A small image classifier, trained from scratch: 24-pixel images, trained on retinal OCT scans (Kermany 2017).
Rows from block 8 of a small image classifier, named by matrix and row number. Rows with one number belong to one channel. Each number is 50 + 10 x the weight over its row's rms, rounded and kept within 0 to 99. All counts start at 0.
After each channel's rows are labels from the 100 images, of 14976, where the channel reaches its highest value: "strongest on" is what is common among them. Only what is clearly more common there than usual is listed. The data: retinal OCT scans (Kermany 2017).
# convs1: grouped (8 groups) 3x3 conv (model.blocks.8.convs.1.weight, 168x21x3x3, each kernel summed), inputs within the group 0-20
# convs2: expand pointwise conv (model.blocks.8.convs.2.weight, 336x168x1x1, transposed), outputs 0-83

convs1.90:49 44 44 44 46 44 36 34 28 49 44 53 31 50 66 41 43 45 57 39 44
convs2.90:47 49 54 51 51 38 47 54 32 55 61 52 24 67 47 61 56 42 54 55 51 54 54 57 45 57 36 47 37 41 39 53 68 33 60 62 58 39 43 29 55 32 50 57 46 55 29 44 51 51 59 57 55 64 46 43 59 40 40 64 41 46 54 44 46 54 53 67 42 56 50 73 62 65 62 61 56 58 45 54 46 48 48 49
strongest on: finding: choroidal neovascularization

convs1.63:47 50 48 45 63 39 48 45 22 45 55 47 48 50 60 38 51 61 43 38 32
convs2.63:41 46 43 66 63 48 40 60 67 36 61 65 57 48 56 50 43 57 45 29 38 57 56 65 45 69 42 28 46 51 53 38 30 53 51 44 33 61 56 56 61 44 43 51 53 41 50 55 46 47 48 43 37 46 59 46 61 36 60 42 67 53 52 46 68 48 60 69 39 32 51 63 49 58 46 49 71 33 45 41 61 32 49 44
strongest on: finding: choroidal neovascularization; finding: diabetic macular edema

convs1.118:62 66 43 50 60 56 51 68 50 39 61 57 52 64 50 65 70 58 53 46 49
convs2.118:57 50 56 46 48 39 34 28 41 47 36 50 53 39 48 35 49 49 52 72 42 62 46 40 40 50 53 55 61 49 57 61 52 34 66 43 44 48 58 49 48 50 48 43 57 37 39 57 55 50 47 50 51 57 57 43 50 61 60 48 67 51 33 41 60 48 43 45 60 63 53 33 64 49 49 62 52 52 53 64 50 49 62 50
strongest on: finding: normal

convs1.162:43 39 44 47 35 43 38 38 51 39 61 39 32 46 34 43 51 48 37 44 40
convs2.162:43 57 65 46 48 60 59 22 39 39 48 52 50 49 18 63 26 62 59 43 72 59 50 49 40 49 59 54 63 48 56 46 44 62 43 46 48 45 21 32 53 66 43 54 48 57 60 47 40 47 34 72 42 59 63 37 34 49 56 53 43 54 51 37 58 56 41 69 45 55 61 33 50 49 49 49 40 44 33 54 41 62 45 54
strongest on: finding: diabetic macular edema

convs1.111:42 57 36 62 49 62 50 44 39 44 50 32 57 34 41 36 38 53 40 38 47
convs2.111:54 59 54 55 47 53 65 50 52 50 37 43 55 35 40 46 53 42 61 35 53 75 32 44 46 53 62 44 63 57 42 58 56 46 48 23 52 51 42 65 61 56 45 37 49 57 60 58 70 56 66 59 57 49 50 53 57 34 47 71 51 58 36 48 62 54 46 29 55 48 55 56 51 43 44 54 42 52 55 51 48 49 60 50
strongest on: finding: normal

convs1.149:52 45 33 48 38 28 43 40 40 36 52 46 42 55 37 54 43 52 60 40 40
convs2.149:46 43 43 53 55 48 57 45 46 45 66 57 49 78 39 39 53 31 48 51 50 32 49 54 42 57 54 46 25 46 45 35 64 46 52 44 57 69 50 32 63 50 46 49 43 50 69 38 50 52 46 26 58 51 44 57 43 67 43 28 47 55 39 47 53 57 55 50 52 51 59 57 52 41 62 52 40 63 71 36 46 76 48 56
strongest on: finding: diabetic macular edema

convs1.69:42 50 49 48 54 37 39 42 36 50 42 43 44 51 52 25 50 52 49 41 25
convs2.69:52 51 59 51 47 53 50 36 52 50 58 22 23 61 52 52 64 47 47 91 58 45 50 41 44 61 55 50 63 35 38 55 49 47 63 45 41 53 56 54 49 27 54 48 47 45 46 50 52 49 48 52 49 59 46 32 24 45 49 51 70 46 46 39 46 41 65 67 53 50 47 57 47 57 54 53 74 51 48 67 54 46 48 46
strongest on: finding: diabetic macular edema

convs1.49:60 46 76 51 47 35 56 40 51 53 53 52 54 42 50 46 56 64 26 49 49
convs2.49:31 58 62 61 73 63 50 49 55 59 43 46 56 74 54 55 60 52 54 62 52 46 45 43 36 45 56 29 53 60 49 40 55 49 38 60 48 57 57 62 48 43 55 45 51 41 39 40 57 41 46 47 67 60 42 42 43 55 43 56 49 53 41 55 49 53 50 65 56 46 49 58 58 68 55 30 43 42 44 41 38 54 41 36
strongest on: finding: choroidal neovascularization

convs1.117:36 41 51 54 46 39 53 37 45 45 32 36 56 41 52 33 41 35 43 55 63
convs2.117:56 48 34 24 57 62 53 42 42 66 35 62 53 50 36 41 54 48 38 61 70 52 46 46 57 58 51 45 58 64 37 48 54 60 50 51 55 61 23 53 46 25 47 30 50 52 43 48 34 44 56 60 62 69 35 56 45 64 54 45 46 61 47 33 45 44 56 51 53 44 55 62 49 54 51 49 21 57 48 51 51 79 46 55
strongest on: finding: diabetic macular edema

convs1.144:46 44 66 31 48 41 49 48 46 39 23 46 41 40 40 51 50 43 48 48 39
convs2.144:33 53 46 33 64 65 57 61 44 57 35 45 62 46 36 45 42 56 59 34 45 57 56 33 45 60 57 54 47 49 50 36 57 44 30 33 44 61 51 55 60 30 58 60 42 55 48 55 49 43 26 47 43 41 61 52 56 52 44 34 46 38 56 51 67 47 32 29 65 56 46 58 55 55 53 48 43 43 46 38 44 64 53 50
strongest on: finding: choroidal neovascularization

convs1.61:48 36 41 27 49 47 43 53 39 39 38 37 39 49 51 41 46 44 32 41 53
convs2.61:32 48 42 57 60 58 67 48 49 54 47 50 54 41 77 60 67 62 51 57 55 57 50 65 32 57 45 60 37 55 41 47 35 50 33 66 69 54 54 62 45 39 47 72 49 32 62 40 37 55 43 58 47 17 58 40 36 55 45 57 56 49 42 64 50 65 62 69 47 55 53 52 50 43 47 47 55 55 58 40 61 34 42 38
strongest on: finding: diabetic macular edema

convs1.57:37 36 44 41 48 43 40 44 56 45 37 54 45 53 30 56 37 42 31 51 62
convs2.57:54 34 39 65 63 01 50 64 29 18 61 71 45 56 49 66 39 44 67 59 41 66 47 62 48 59 50 35 44 49 50 55 50 52 56 50 60 41 60 47 57 42 61 61 39 44 52 60 52 49 57 44 51 49 51 78 65 42 58 52 45 54 65 60 63 57 44 50 43 52 48 49 48 54 45 60 29 54 53 42 60 49 50 61
strongest on: finding: diabetic macular edema

convs1.93:56 43 57 53 35 36 41 55 47 50 56 52 27 47 38 55 37 28 48 53 49
convs2.93:41 78 50 36 56 42 45 58 49 38 66 52 47 43 43 41 42 76 54 52 45 49 64 49 45 49 67 64 57 45 42 46 51 31 52 45 44 36 59 53 51 34 65 57 42 46 42 48 68 54 55 54 39 50 63 38 52 41 30 49 47 44 57 46 55 44 38 42 50 60 52 52 52 48 47 37 60 54 53 42 50 58 49 46
strongest on: finding: choroidal neovascularization

convs1.138:31 41 51 47 52 37 27 53 49 42 46 43 53 61 47 35 46 50 38 37 60
convs2.138:65 39 66 42 49 55 48 48 27 55 52 50 52 60 48 40 39 32 63 61 34 40 59 49 49 57 53 41 62 53 62 44 37 58 60 46 50 40 29 33 50 62 50 48 47 37 49 43 50 33 58 42 48 50 49 61 63 44 60 42 45 57 46 47 56 42 49 48 39 40 54 36 33 45 34 49 40 53 61 49 34 45 49 56
strongest on: finding: choroidal neovascularization

convs1.77:55 46 50 54 49 36 40 45 43 48 49 56 47 43 59 19 51 59 52 54 30
convs2.77:55 63 47 51 42 39 65 46 51 38 37 47 38 66 47 54 39 36 64 55 49 45 65 64 60 42 41 49 42 56 53 56 44 41 63 31 72 46 56 61 56 46 40 61 45 53 58 42 44 50 47 59 47 52 39 52 62 53 49 39 42 56 34 18 38 41 36 51 43 60 64 34 39 55 58 62 72 67 71 60 73 51 63 59
strongest on: finding: diabetic macular edema

convs1.134:53 32 63 55 62 56 65 49 66 53 53 32 53 61 41 34 57 49 48 47 55
convs2.134:58 77 51 55 53 55 56 45 58 49 53 68 56 29 44 35 51 47 50 41 27 54 32 42 44 55 49 48 52 55 24 42 50 52 41 46 54 37 42 56 51 45 39 58 58 58 57 57 64 49 51 59 30 47 47 38 38 60 24 35 40 41 48 72 39 54 31 37 55 56 38 43 46 41 50 29 64 56 55 46 41 57 52 60
strongest on: finding: normal

convs1.110:53 38 44 35 58 71 52 40 59 56 49 44 52 42 49 41 33 37 36 45 38
convs2.110:53 50 26 50 37 52 53 53 51 59 53 58 42 50 54 62 50 46 42 53 51 47 66 44 60 47 48 73 56 49 62 52 42 62 58 63 67 45 49 58 45 59 32 66 47 49 51 55 48 55 51 42 37 51 51 41 54 72 63 32 40 39 51 43 49 55 66 59 50 48 61 50 65 43 34 49 49 55 33 28 52 25 47 47
strongest on: finding: diabetic macular edema

convs1.9:53 61 61 43 50 35 46 66 52 59 37 52 39 40 42 40 68 36 45 38 47
convs2.9:55 44 45 40 46 44 44 46 44 61 41 36 37 37 45 47 49 49 50 32 29 42 48 48 35 61 31 53 48 35 41 60 50 59 42 29 45 46 46 54 54 51 49 35 52 75 38 87 43 62 51 57 47 57 41 56 57 51 63 46 55 53 67 66 61 39 33 37 46 52 31 41 56 53 46 57 45 40 39 46 57 30 67 51
strongest on: finding: normal

convs1.128:56 46 37 34 51 46 66 61 66 64 48 42 58 66 63 42 53 49 54 45 61
convs2.128:42 49 55 56 64 58 48 61 46 39 58 44 56 40 45 55 49 69 51 52 42 47 53 63 49 48 43 36 60 55 65 49 48 53 46 59 41 60 35 61 34 61 58 42 59 39 45 62 49 51 30 22 45 50 62 59 50 46 61 44 58 42 46 50 48 31 62 51 49 45 49 31 48 51 38 42 56 40 26 58 59 49 44 52
strongest on: finding: choroidal neovascularization

convs1.85:28 38 57 49 34 55 47 54 41 36 42 45 63 35 56 40 46 43 50 63 46
convs2.85:54 64 50 40 39 57 54 50 34 57 44 54 62 31 50 46 39 29 60 39 41 37 51 41 18 60 41 60 36 54 33 39 52 46 49 35 44 58 38 47 58 37 52 60 41 51 48 54 47 45 61 51 38 57 44 39 69 37 55 37 67 51 47 53 53 44 57 36 67 61 42 69 51 43 52 57 49 50 37 34 36 49 67 59
strongest on: finding: choroidal neovascularization

convs1.130:49 35 53 35 54 28 42 46 49 47 58 44 45 48 50 49 44 53 50 21 45
convs2.130:66 58 45 51 33 39 50 54 44 44 47 55 53 34 45 39 51 56 72 64 33 58 53 36 46 41 58 56 38 36 48 62 54 49 46 40 52 44 51 44 52 42 47 49 53 65 60 56 38 46 55 59 36 38 51 46 60 68 45 43 63 51 60 54 44 61 15 34 53 60 52 44 38 45 50 63 22 67 67 48 51 53 54 53
strongest on: finding: normal

convs1.81:57 54 44 53 40 50 65 47 62 36 52 44 54 45 34 66 58 35 49 48 71
convs2.81:40 58 47 58 53 61 47 53 46 69 34 41 41 42 55 47 52 55 52 45 56 52 46 44 55 56 70 57 46 50 61 51 28 53 50 40 48 44 50 57 43 46 73 48 53 55 67 56 53 38 25 42 30 64 55 45 45 56 47 29 55 55 70 67 51 46 57 38 61 60 51 37 45 58 63 51 60 45 52 48 49 67 41 43
strongest on: finding: diabetic macular edema

convs1.84:37 44 38 40 41 41 39 36 41 50 43 54 32 38 54 57 40 36 56 38 51
convs2.84:41 55 44 44 42 41 46 43 30 53 50 41 58 32 53 57 35 34 37 63 60 37 58 36 10 57 63 49 43 50 34 41 59 62 45 40 43 58 50 41 61 42 48 58 43 45 62 56 54 44 66 71 33 51 50 44 69 38 48 54 66 41 36 45 53 42 40 58 60 53 46 58 55 45 45 53 40 57 55 37 49 50 55 53
strongest on: finding: choroidal neovascularization

convs1.146:62 45 53 35 45 37 69 38 49 50 49 49 56 64 46 28 42 60 49 57 56
convs2.146:49 54 43 55 50 54 50 52 43 51 48 58 61 52 50 40 41 47 69 63 61 52 29 50 33 47 36 40 44 49 55 42 52 47 38 58 57 36 50 47 47 51 55 66 57 52 53 63 54 43 42 54 49 42 48 58 56 56 51 68 51 55 32 61 51 59 39 47 60 64 55 54 49 35 48 50 42 69 35 42 58 46 38 65
strongest on: finding: normal

convs1.97:51 51 64 63 49 51 66 65 56 48 53 57 38 45 66 54 39 49 46 74 48
convs2.97:49 70 39 55 61 66 41 55 53 55 63 39 54 43 44 45 38 56 44 51 47 46 51 53 37 52 59 60 58 46 47 38 52 56 37 51 47 54 49 31 56 39 52 62 66 49 54 48 64 59 22 64 31 47 50 52 52 31 51 49 40 34 40 48 64 54 47 41 51 42 37 44 48 46 45 28 56 36 41 48 45 50 58 66
strongest on: finding: choroidal neovascularization

convs1.79:48 46 56 43 61 30 46 50 29 48 55 45 57 50 54 37 54 52 46 37 27
convs2.79:44 43 48 42 50 59 36 53 56 58 54 54 45 42 50 70 55 45 42 30 41 47 45 41 42 49 43 49 55 47 49 54 57 65 54 47 37 61 27 55 57 64 49 41 58 46 54 62 44 43 66 51 54 54 54 41 51 38 52 46 65 60 36 42 39 44 68 64 47 49 47 54 66 50 51 58 43 32 39 60 54 43 48 31
strongest on: finding: choroidal neovascularization; finding: diabetic macular edema

convs1.58:39 38 45 40 43 54 52 31 33 52 60 50 53 54 43 33 55 61 61 66 52
convs2.58:52 41 57 59 58 40 58 70 62 43 52 44 45 67 57 45 64 53 51 51 57 44 43 60 69 53 37 33 48 61 61 53 42 54 52 62 48 67 59 72 42 61 61 45 68 55 43 36 41 42 49 13 69 46 42 49 59 59 58 43 33 64 54 52 47 65 46 39 39 52 52 35 55 58 52 71 63 46 42 62 53 37 45 44
strongest on: finding: choroidal neovascularization

convs1.80:53 52 51 57 33 59 44 49 52 56 22 43 46 53 52 60 46 58 54 73 49
convs2.80:44 53 50 64 49 47 53 41 58 45 43 42 55 40 61 46 44 71 52 41 36 57 50 67 35 51 45 40 48 55 53 45 58 47 55 44 49 50 53 55 61 62 56 51 41 47 44 47 68 52 52 30 56 45 60 60 57 53 66 43 33 46 43 39 65 52 59 53 51 40 60 50 46 42 48 43 58 54 34 44 64 47 57 53
strongest on: finding: diabetic macular edema

convs1.155:44 56 46 39 55 60 50 41 43 58 56 58 44 46 41 70 31 32 51 55 34
convs2.155:38 63 28 55 65 58 59 40 52 59 35 37 56 55 53 54 46 55 56 41 49 46 54 55 68 70 53 38 42 64 62 49 31 38 57 37 49 54 42 65 57 51 64 53 33 43 83 52 60 31 55 50 55 43 63 42 60 50 36 48 62 38 55 54 60 48 44 44 59 46 58 42 36 43 67 50 39 56 47 33 36 66 34 36
strongest on: finding: choroidal neovascularization; finding: diabetic macular edema

convs1.68:50 60 58 50 32 47 62 65 50 46 30 44 65 51 49 52 45 35 67 43 49
convs2.68:67 50 52 40 39 51 42 49 26 51 45 57 48 43 42 43 59 42 66 60 49 51 66 53 55 56 55 66 56 40 51 54 57 54 64 53 47 42 40 47 39 50 32 42 51 48 60 49 43 64 54 64 50 53 55 39 58 54 51 58 47 42 49 39 43 44 30 55 47 54 47 66 51 49 35 37 50 64 55 57 62 34 48 57
strongest on: finding: diabetic macular edema

convs1.158:45 63 56 55 46 43 52 24 38 47 40 54 52 52 25 60 55 54 46 53 56
convs2.158:30 59 53 66 54 47 45 40 57 57 36 52 48 60 45 43 50 59 54 53 35 61 59 46 57 50 37 48 63 58 57 41 31 29 47 32 44 65 58 60 48 40 75 61 36 30 53 57 46 34 57 35 56 44 75 36 51 49 47 72 39 54 25 47 53 33 43 37 50 47 53 44 45 49 41 61 40 52 60 44 43 63 47 48
strongest on: finding: choroidal neovascularization; finding: diabetic macular edema

convs1.102:48 51 47 44 54 39 44 49 36 56 55 56 31 40 25 36 49 38 51 38 53
convs2.102:42 61 52 47 58 54 45 62 22 54 39 39 39 53 37 52 47 49 43 57 72 27 51 29 30 46 61 62 52 40 38 48 56 39 55 45 50 47 54 24 57 41 62 70 39 46 49 57 65 47 47 61 43 48 59 54 35 45 46 47 42 45 61 55 57 50 52 49 29 54 41 39 49 55 57 52 54 65 53 45 79 43 53 42
strongest on: finding: choroidal neovascularization

convs1.88:40 39 43 36 43 47 41 42 35 54 29 48 50 36 59 32 43 48 48 40 54
convs2.88:55 23 59 26 47 41 61 59 52 54 62 49 57 48 40 66 48 50 41 56 58 44 48 47 26 64 67 49 38 39 54 51 49 48 62 57 52 51 61 52 51 52 41 38 63 51 52 41 51 65 41 47 41 57 52 53 41 57 52 42 56 51 49 54 39 50 58 85 67 64 65 32 57 45 47 56 48 66 54 67 45 38 32 42
strongest on: finding: normal

convs1.103:39 34 41 37 35 40 44 47 52 48 42 46 48 38 41 44 38 31 63 52 59
convs2.103:57 40 39 37 54 45 54 61 29 32 49 48 59 28 40 52 58 48 47 59 62 40 59 49 45 61 46 55 44 50 59 54 44 38 59 51 39 45 62 36 47 53 69 42 49 53 45 49 56 51 40 44 44 60 53 60 75 54 69 52 44 52 54 42 52 43 39 51 35 45 56 40 41 34 43 37 23 61 50 59 60 66 43 55
strongest on: finding: choroidal neovascularization

convs1.20:39 54 38 59 34 43 44 54 37 61 35 52 52 44 45 44 44 40 32 63 61
convs2.20:42 67 48 47 49 48 54 46 52 48 42 50 41 54 45 43 50 79 50 70 42 46 65 42 45 49 49 40 43 49 48 48 54 66 37 60 53 49 34 42 34 39 53 50 53 59 39 42 57 51 39 57 38 43 49 56 41 45 36 55 33 51 51 51 63 48 38 40 34 48 49 45 70 50 77 54 41 41 47 46 33 29 57 49
strongest on: finding: diabetic macular edema

convs1.82:47 48 57 53 37 34 56 41 36 56 36 39 56 47 50 40 51 58 62 33 33
convs2.82:56 53 57 42 50 45 30 47 53 55 56 53 48 31 32 27 44 51 57 48 42 51 57 56 70 57 41 40 50 40 53 44 48 32 65 50 57 47 55 65 63 35 66 55 50 64 39 46 43 50 47 47 35 44 58 45 60 63 55 51 57 37 55 25 36 50 31 50 60 60 58 53 28 43 60 58 36 72 55 43 61 63 52 54
strongest on: finding: diabetic macular edema

convs1.95:38 48 44 40 46 46 43 35 38 51 37 61 50 43 75 51 54 52 49 36 37
convs2.95:48 51 70 38 44 40 47 54 36 40 47 41 47 68 43 54 23 47 38 56 59 25 57 63 47 36 65 55 61 41 64 58 33 43 62 48 55 33 46 35 37 47 42 45 47 59 54 53 69 45 38 62 39 35 64 60 38 41 40 48 45 50 73 40 54 39 55 55 65 51 38 39 53 58 39 30 62 59 51 59 47 52 47 52
strongest on: finding: normal

convs1.16:60 36 60 53 47 46 42 56 46 33 53 36 33 45 47 41 59 39 37 34 46
convs2.16:59 40 41 47 40 49 54 33 48 44 39 60 71 48 31 44 40 43 58 30 56 54 41 55 58 60 46 51 39 38 46 52 52 61 54 34 35 44 42 62 64 52 49 38 49 60 20 72 52 62 51 58 48 71 37 51 50 41 57 52 81 40 60 59 61 68 49 40 59 53 38 59 47 58 54 49 45 44 47 46 43 60 58 43
strongest on: finding: normal

convs1.132:28 42 51 54 55 49 45 43 47 47 63 49 42 38 49 58 26 56 58 52 34
convs2.132:52 64 42 43 37 50 46 46 49 58 44 56 72 44 35 51 34 48 65 58 49 67 53 29 37 57 57 46 44 35 31 54 53 55 36 45 54 43 40 63 48 50 55 54 52 45 65 74 59 51 56 63 37 41 55 59 46 71 37 57 48 43 17 62 51 52 06 41 49 65 41 59 51 48 53 59 31 52 43 36 64 68 62 61
strongest on: finding: normal

convs1.67:57 49 49 57 53 54 67 51 59 48 57 54 52 39 40 70 50 38 53 31 69
convs2.67:60 34 38 44 40 52 46 59 26 57 68 40 39 35 44 35 45 52 44 72 55 54 64 45 52 58 56 61 50 47 60 53 54 44 76 35 61 54 33 53 41 40 48 54 36 42 64 46 36 56 60 59 49 37 48 48 50 54 50 35 47 50 45 56 59 36 51 69 58 61 60 54 44 54 42 51 50 69 50 56 45 62 42 51
strongest on: finding: diabetic macular edema

convs1.42:30 44 42 43 43 46 46 45 53 46 41 46 44 41 42 57 37 33 26 45 52
convs2.42:53 42 65 43 56 53 48 31 37 45 71 56 43 36 49 70 60 54 42 51 54 50 43 51 45 43 51 42 60 53 48 53 45 59 57 49 50 26 55 52 57 50 54 61 60 36 66 55 38 53 42 45 33 34 71 63 43 58 33 56 33 43 36 58 55 54 40 62 27 43 41 38 51 49 47 35 73 46 53 54 71 50 45 46
strongest on: finding: diabetic macular edema

convs1.127:58 45 41 43 61 52 68 59 55 60 52 48 48 60 71 45 61 59 69 42 55
convs2.127:42 47 50 59 52 38 52 54 51 35 57 42 55 59 55 52 47 39 40 39 66 53 32 53 36 61 58 58 49 45 52 53 40 48 57 60 51 43 54 34 59 53 63 48 47 46 51 63 54 41 56 34 54 45 62 49 40 32 61 49 65 42 57 62 57 18 51 58 39 55 51 40 53 56 67 49 53 46 48 60 42 45 44 39
strongest on: finding: choroidal neovascularization

convs1.107:52 54 63 55 53 43 49 53 56 46 44 36 55 48 61 22 36 40 51 46 67
convs2.107:45 40 46 55 54 60 60 52 37 47 39 48 37 45 64 52 58 34 61 68 53 60 57 55 19 52 60 55 50 47 48 51 53 57 47 36 47 65 50 35 61 53 50 44 48 47 46 53 52 44 55 41 68 52 43 58 53 38 66 70 56 43 48 67 48 55 59 61 59 53 49 59 38 73 54 55 53 45 45 43 39 35 58 45
strongest on: finding: normal

convs1.15:46 44 42 56 34 45 47 63 51 61 42 57 40 45 51 53 55 67 34 72 59
convs2.15:58 50 61 52 63 54 38 44 56 63 53 42 56 52 31 40 44 37 44 31 33 69 52 53 56 42 39 59 43 45 51 56 40 52 67 55 41 44 56 41 61 40 54 38 55 62 65 61 47 43 57 48 41 49 57 56 46 47 66 54 54 45 43 38 60 50 49 46 54 42 50 54 41 54 48 45 45 46 50 60 40 47 42 47
strongest on: finding: diabetic macular edema

convs1.148:61 41 47 58 54 33 46 41 52 39 45 46 54 31 31 43 71 50 49 46 54
convs2.148:53 51 41 47 51 58 53 45 39 46 31 31 68 34 25 63 50 46 52 41 59 60 47 62 16 45 51 50 54 53 50 31 50 59 47 47 48 62 30 55 48 54 36 55 37 51 41 53 51 55 67 54 32 66 60 42 51 39 54 45 59 60 63 31 65 49 67 40 41 52 55 34 49 44 37 59 52 56 33 55 43 49 43 44
strongest on: finding: choroidal neovascularization; finding: diabetic macular edema

convs1.153:47 37 45 28 58 48 50 57 44 32 52 44 44 58 39 64 43 50 54 32 59
convs2.153:43 45 55 58 53 43 61 56 52 41 47 49 68 50 46 53 37 51 47 54 76 62 53 65 47 44 63 50 59 62 56 42 35 51 58 35 48 48 48 52 55 60 60 56 48 44 44 60 53 39 47 40 50 52 59 53 62 44 58 39 40 49 63 49 42 39 60 61 47 46 60 38 40 37 54 42 50 55 46 29 50 48 47 50
strongest on: finding: choroidal neovascularization; finding: diabetic macular edema

convs1.167:42 44 36 48 42 52 45 39 44 34 53 25 46 46 27 54 44 50 54 50 49
convs2.167:63 62 65 50 45 48 47 37 45 38 53 59 58 35 52 28 48 48 60 48 44 41 46 33 61 63 49 57 38 55 55 56 53 41 50 34 67 59 47 56 41 64 41 56 47 61 51 56 32 46 60 40 63 45 41 54 52 34 54 62 39 56 27 53 53 54 44 62 50 59 46 57 30 50 69 49 60 57 47 60 49 49 32 58
strongest on: finding: choroidal neovascularization

convs1.104:39 38 40 37 45 49 43 52 48 58 39 58 49 30 62 53 38 37 49 47 69
convs2.104:62 35 42 50 49 38 48 47 38 37 56 26 52 59 52 49 49 49 62 39 48 43 48 50 34 65 50 55 33 38 62 55 66 48 54 40 63 47 49 47 57 56 56 52 34 53 59 58 50 48 36 46 71 46 47 56 61 54 69 48 57 59 43 48 42 50 61 56 50 59 48 62 48 47 49 43 38 54 53 34 45 51 47 54
strongest on: finding: choroidal neovascularization

convs1.75:53 56 37 56 28 43 40 49 48 39 36 39 48 57 66 51 54 54 64 51 36
convs2.75:55 52 53 39 49 45 74 55 37 64 56 45 41 50 53 36 54 50 51 59 42 54 57 45 45 46 34 57 47 48 41 41 50 47 60 57 64 55 31 71 54 40 46 59 48 45 38 50 54 49 56 61 41 60 53 55 58 49 56 57 67 51 49 29 54 25 23 53 38 43 47 53 35 44 40 49 55 57 38 39 26 83 45 56
strongest on: finding: diabetic macular edema

convs1.76:46 46 47 67 43 52 36 47 49 56 24 45 54 54 50 58 50 37 66 52 35
convs2.76:59 49 53 48 47 44 45 54 47 35 44 40 40 41 61 37 43 54 50 76 56 56 57 56 48 48 38 49 65 46 57 47 43 46 61 38 55 57 35 67 69 57 57 39 45 45 68 42 55 48 61 52 52 54 54 44 72 53 49 30 39 55 67 33 68 37 56 57 62 46 59 43 48 37 42 57 51 61 60 46 69 49 49 43
strongest on: finding: diabetic macular edema

convs1.71:45 47 61 39 51 30 44 51 32 47 43 52 51 48 44 36 54 38 44 59 27
convs2.71:63 53 48 51 34 49 66 51 33 43 32 55 54 46 41 50 55 34 62 66 35 46 44 49 64 34 51 72 40 57 50 50 43 39 56 50 52 50 47 45 46 51 50 68 44 48 48 65 36 40 49 38 45 59 43 55 57 65 47 48 45 58 65 43 38 49 36 27 51 60 43 60 33 39 44 42 43 63 38 45 60 65 68 50
strongest on: finding: diabetic macular edema

convs1.140:45 38 56 48 52 36 41 44 30 57 44 50 56 29 55 41 48 31 52 44 42
convs2.140:42 45 61 54 48 61 35 50 53 71 38 54 44 68 51 72 55 65 50 61 56 71 28 42 48 50 42 42 38 50 65 50 65 50 46 70 53 70 74 33 47 44 50 44 42 52 32 41 57 53 65 43 75 54 63 61 54 53 33 48 50 62 70 64 41 59 66 43 59 42 65 67 55 45 63 54 30 57 42 52 52 39 55 56
strongest on: finding: choroidal neovascularization

convs1.114:42 28 52 43 38 42 51 36 45 42 42 45 33 33 54 47 35 40 52 46 48
convs2.114:64 52 35 44 47 37 63 58 45 54 53 51 51 59 47 33 62 50 38 48 55 45 46 36 57 51 53 48 60 56 61 57 43 46 75 44 45 50 52 51 33 38 48 27 43 59 28 31 45 65 53 50 61 61 56 47 50 46 52 43 59 40 39 60 56 51 58 43 53 58 57 38 49 45 52 72 53 49 57 70 38 56 42 52
strongest on: finding: normal

convs1.11:43 62 40 46 37 41 37 50 46 52 45 48 50 59 48 50 54 38 23 33 59
convs2.11:38 55 34 48 36 42 62 52 42 35 28 55 43 56 47 60 44 34 39 52 59 47 38 40 40 55 45 56 46 50 64 58 56 46 40 32 67 55 47 39 55 64 43 48 43 58 26 60 50 51 45 51 51 50 61 47 56 53 58 48 35 53 42 57 57 41 56 22 47 59 58 68 44 56 66 65 48 57 52 33 48 50 65 48
strongest on: finding: diabetic macular edema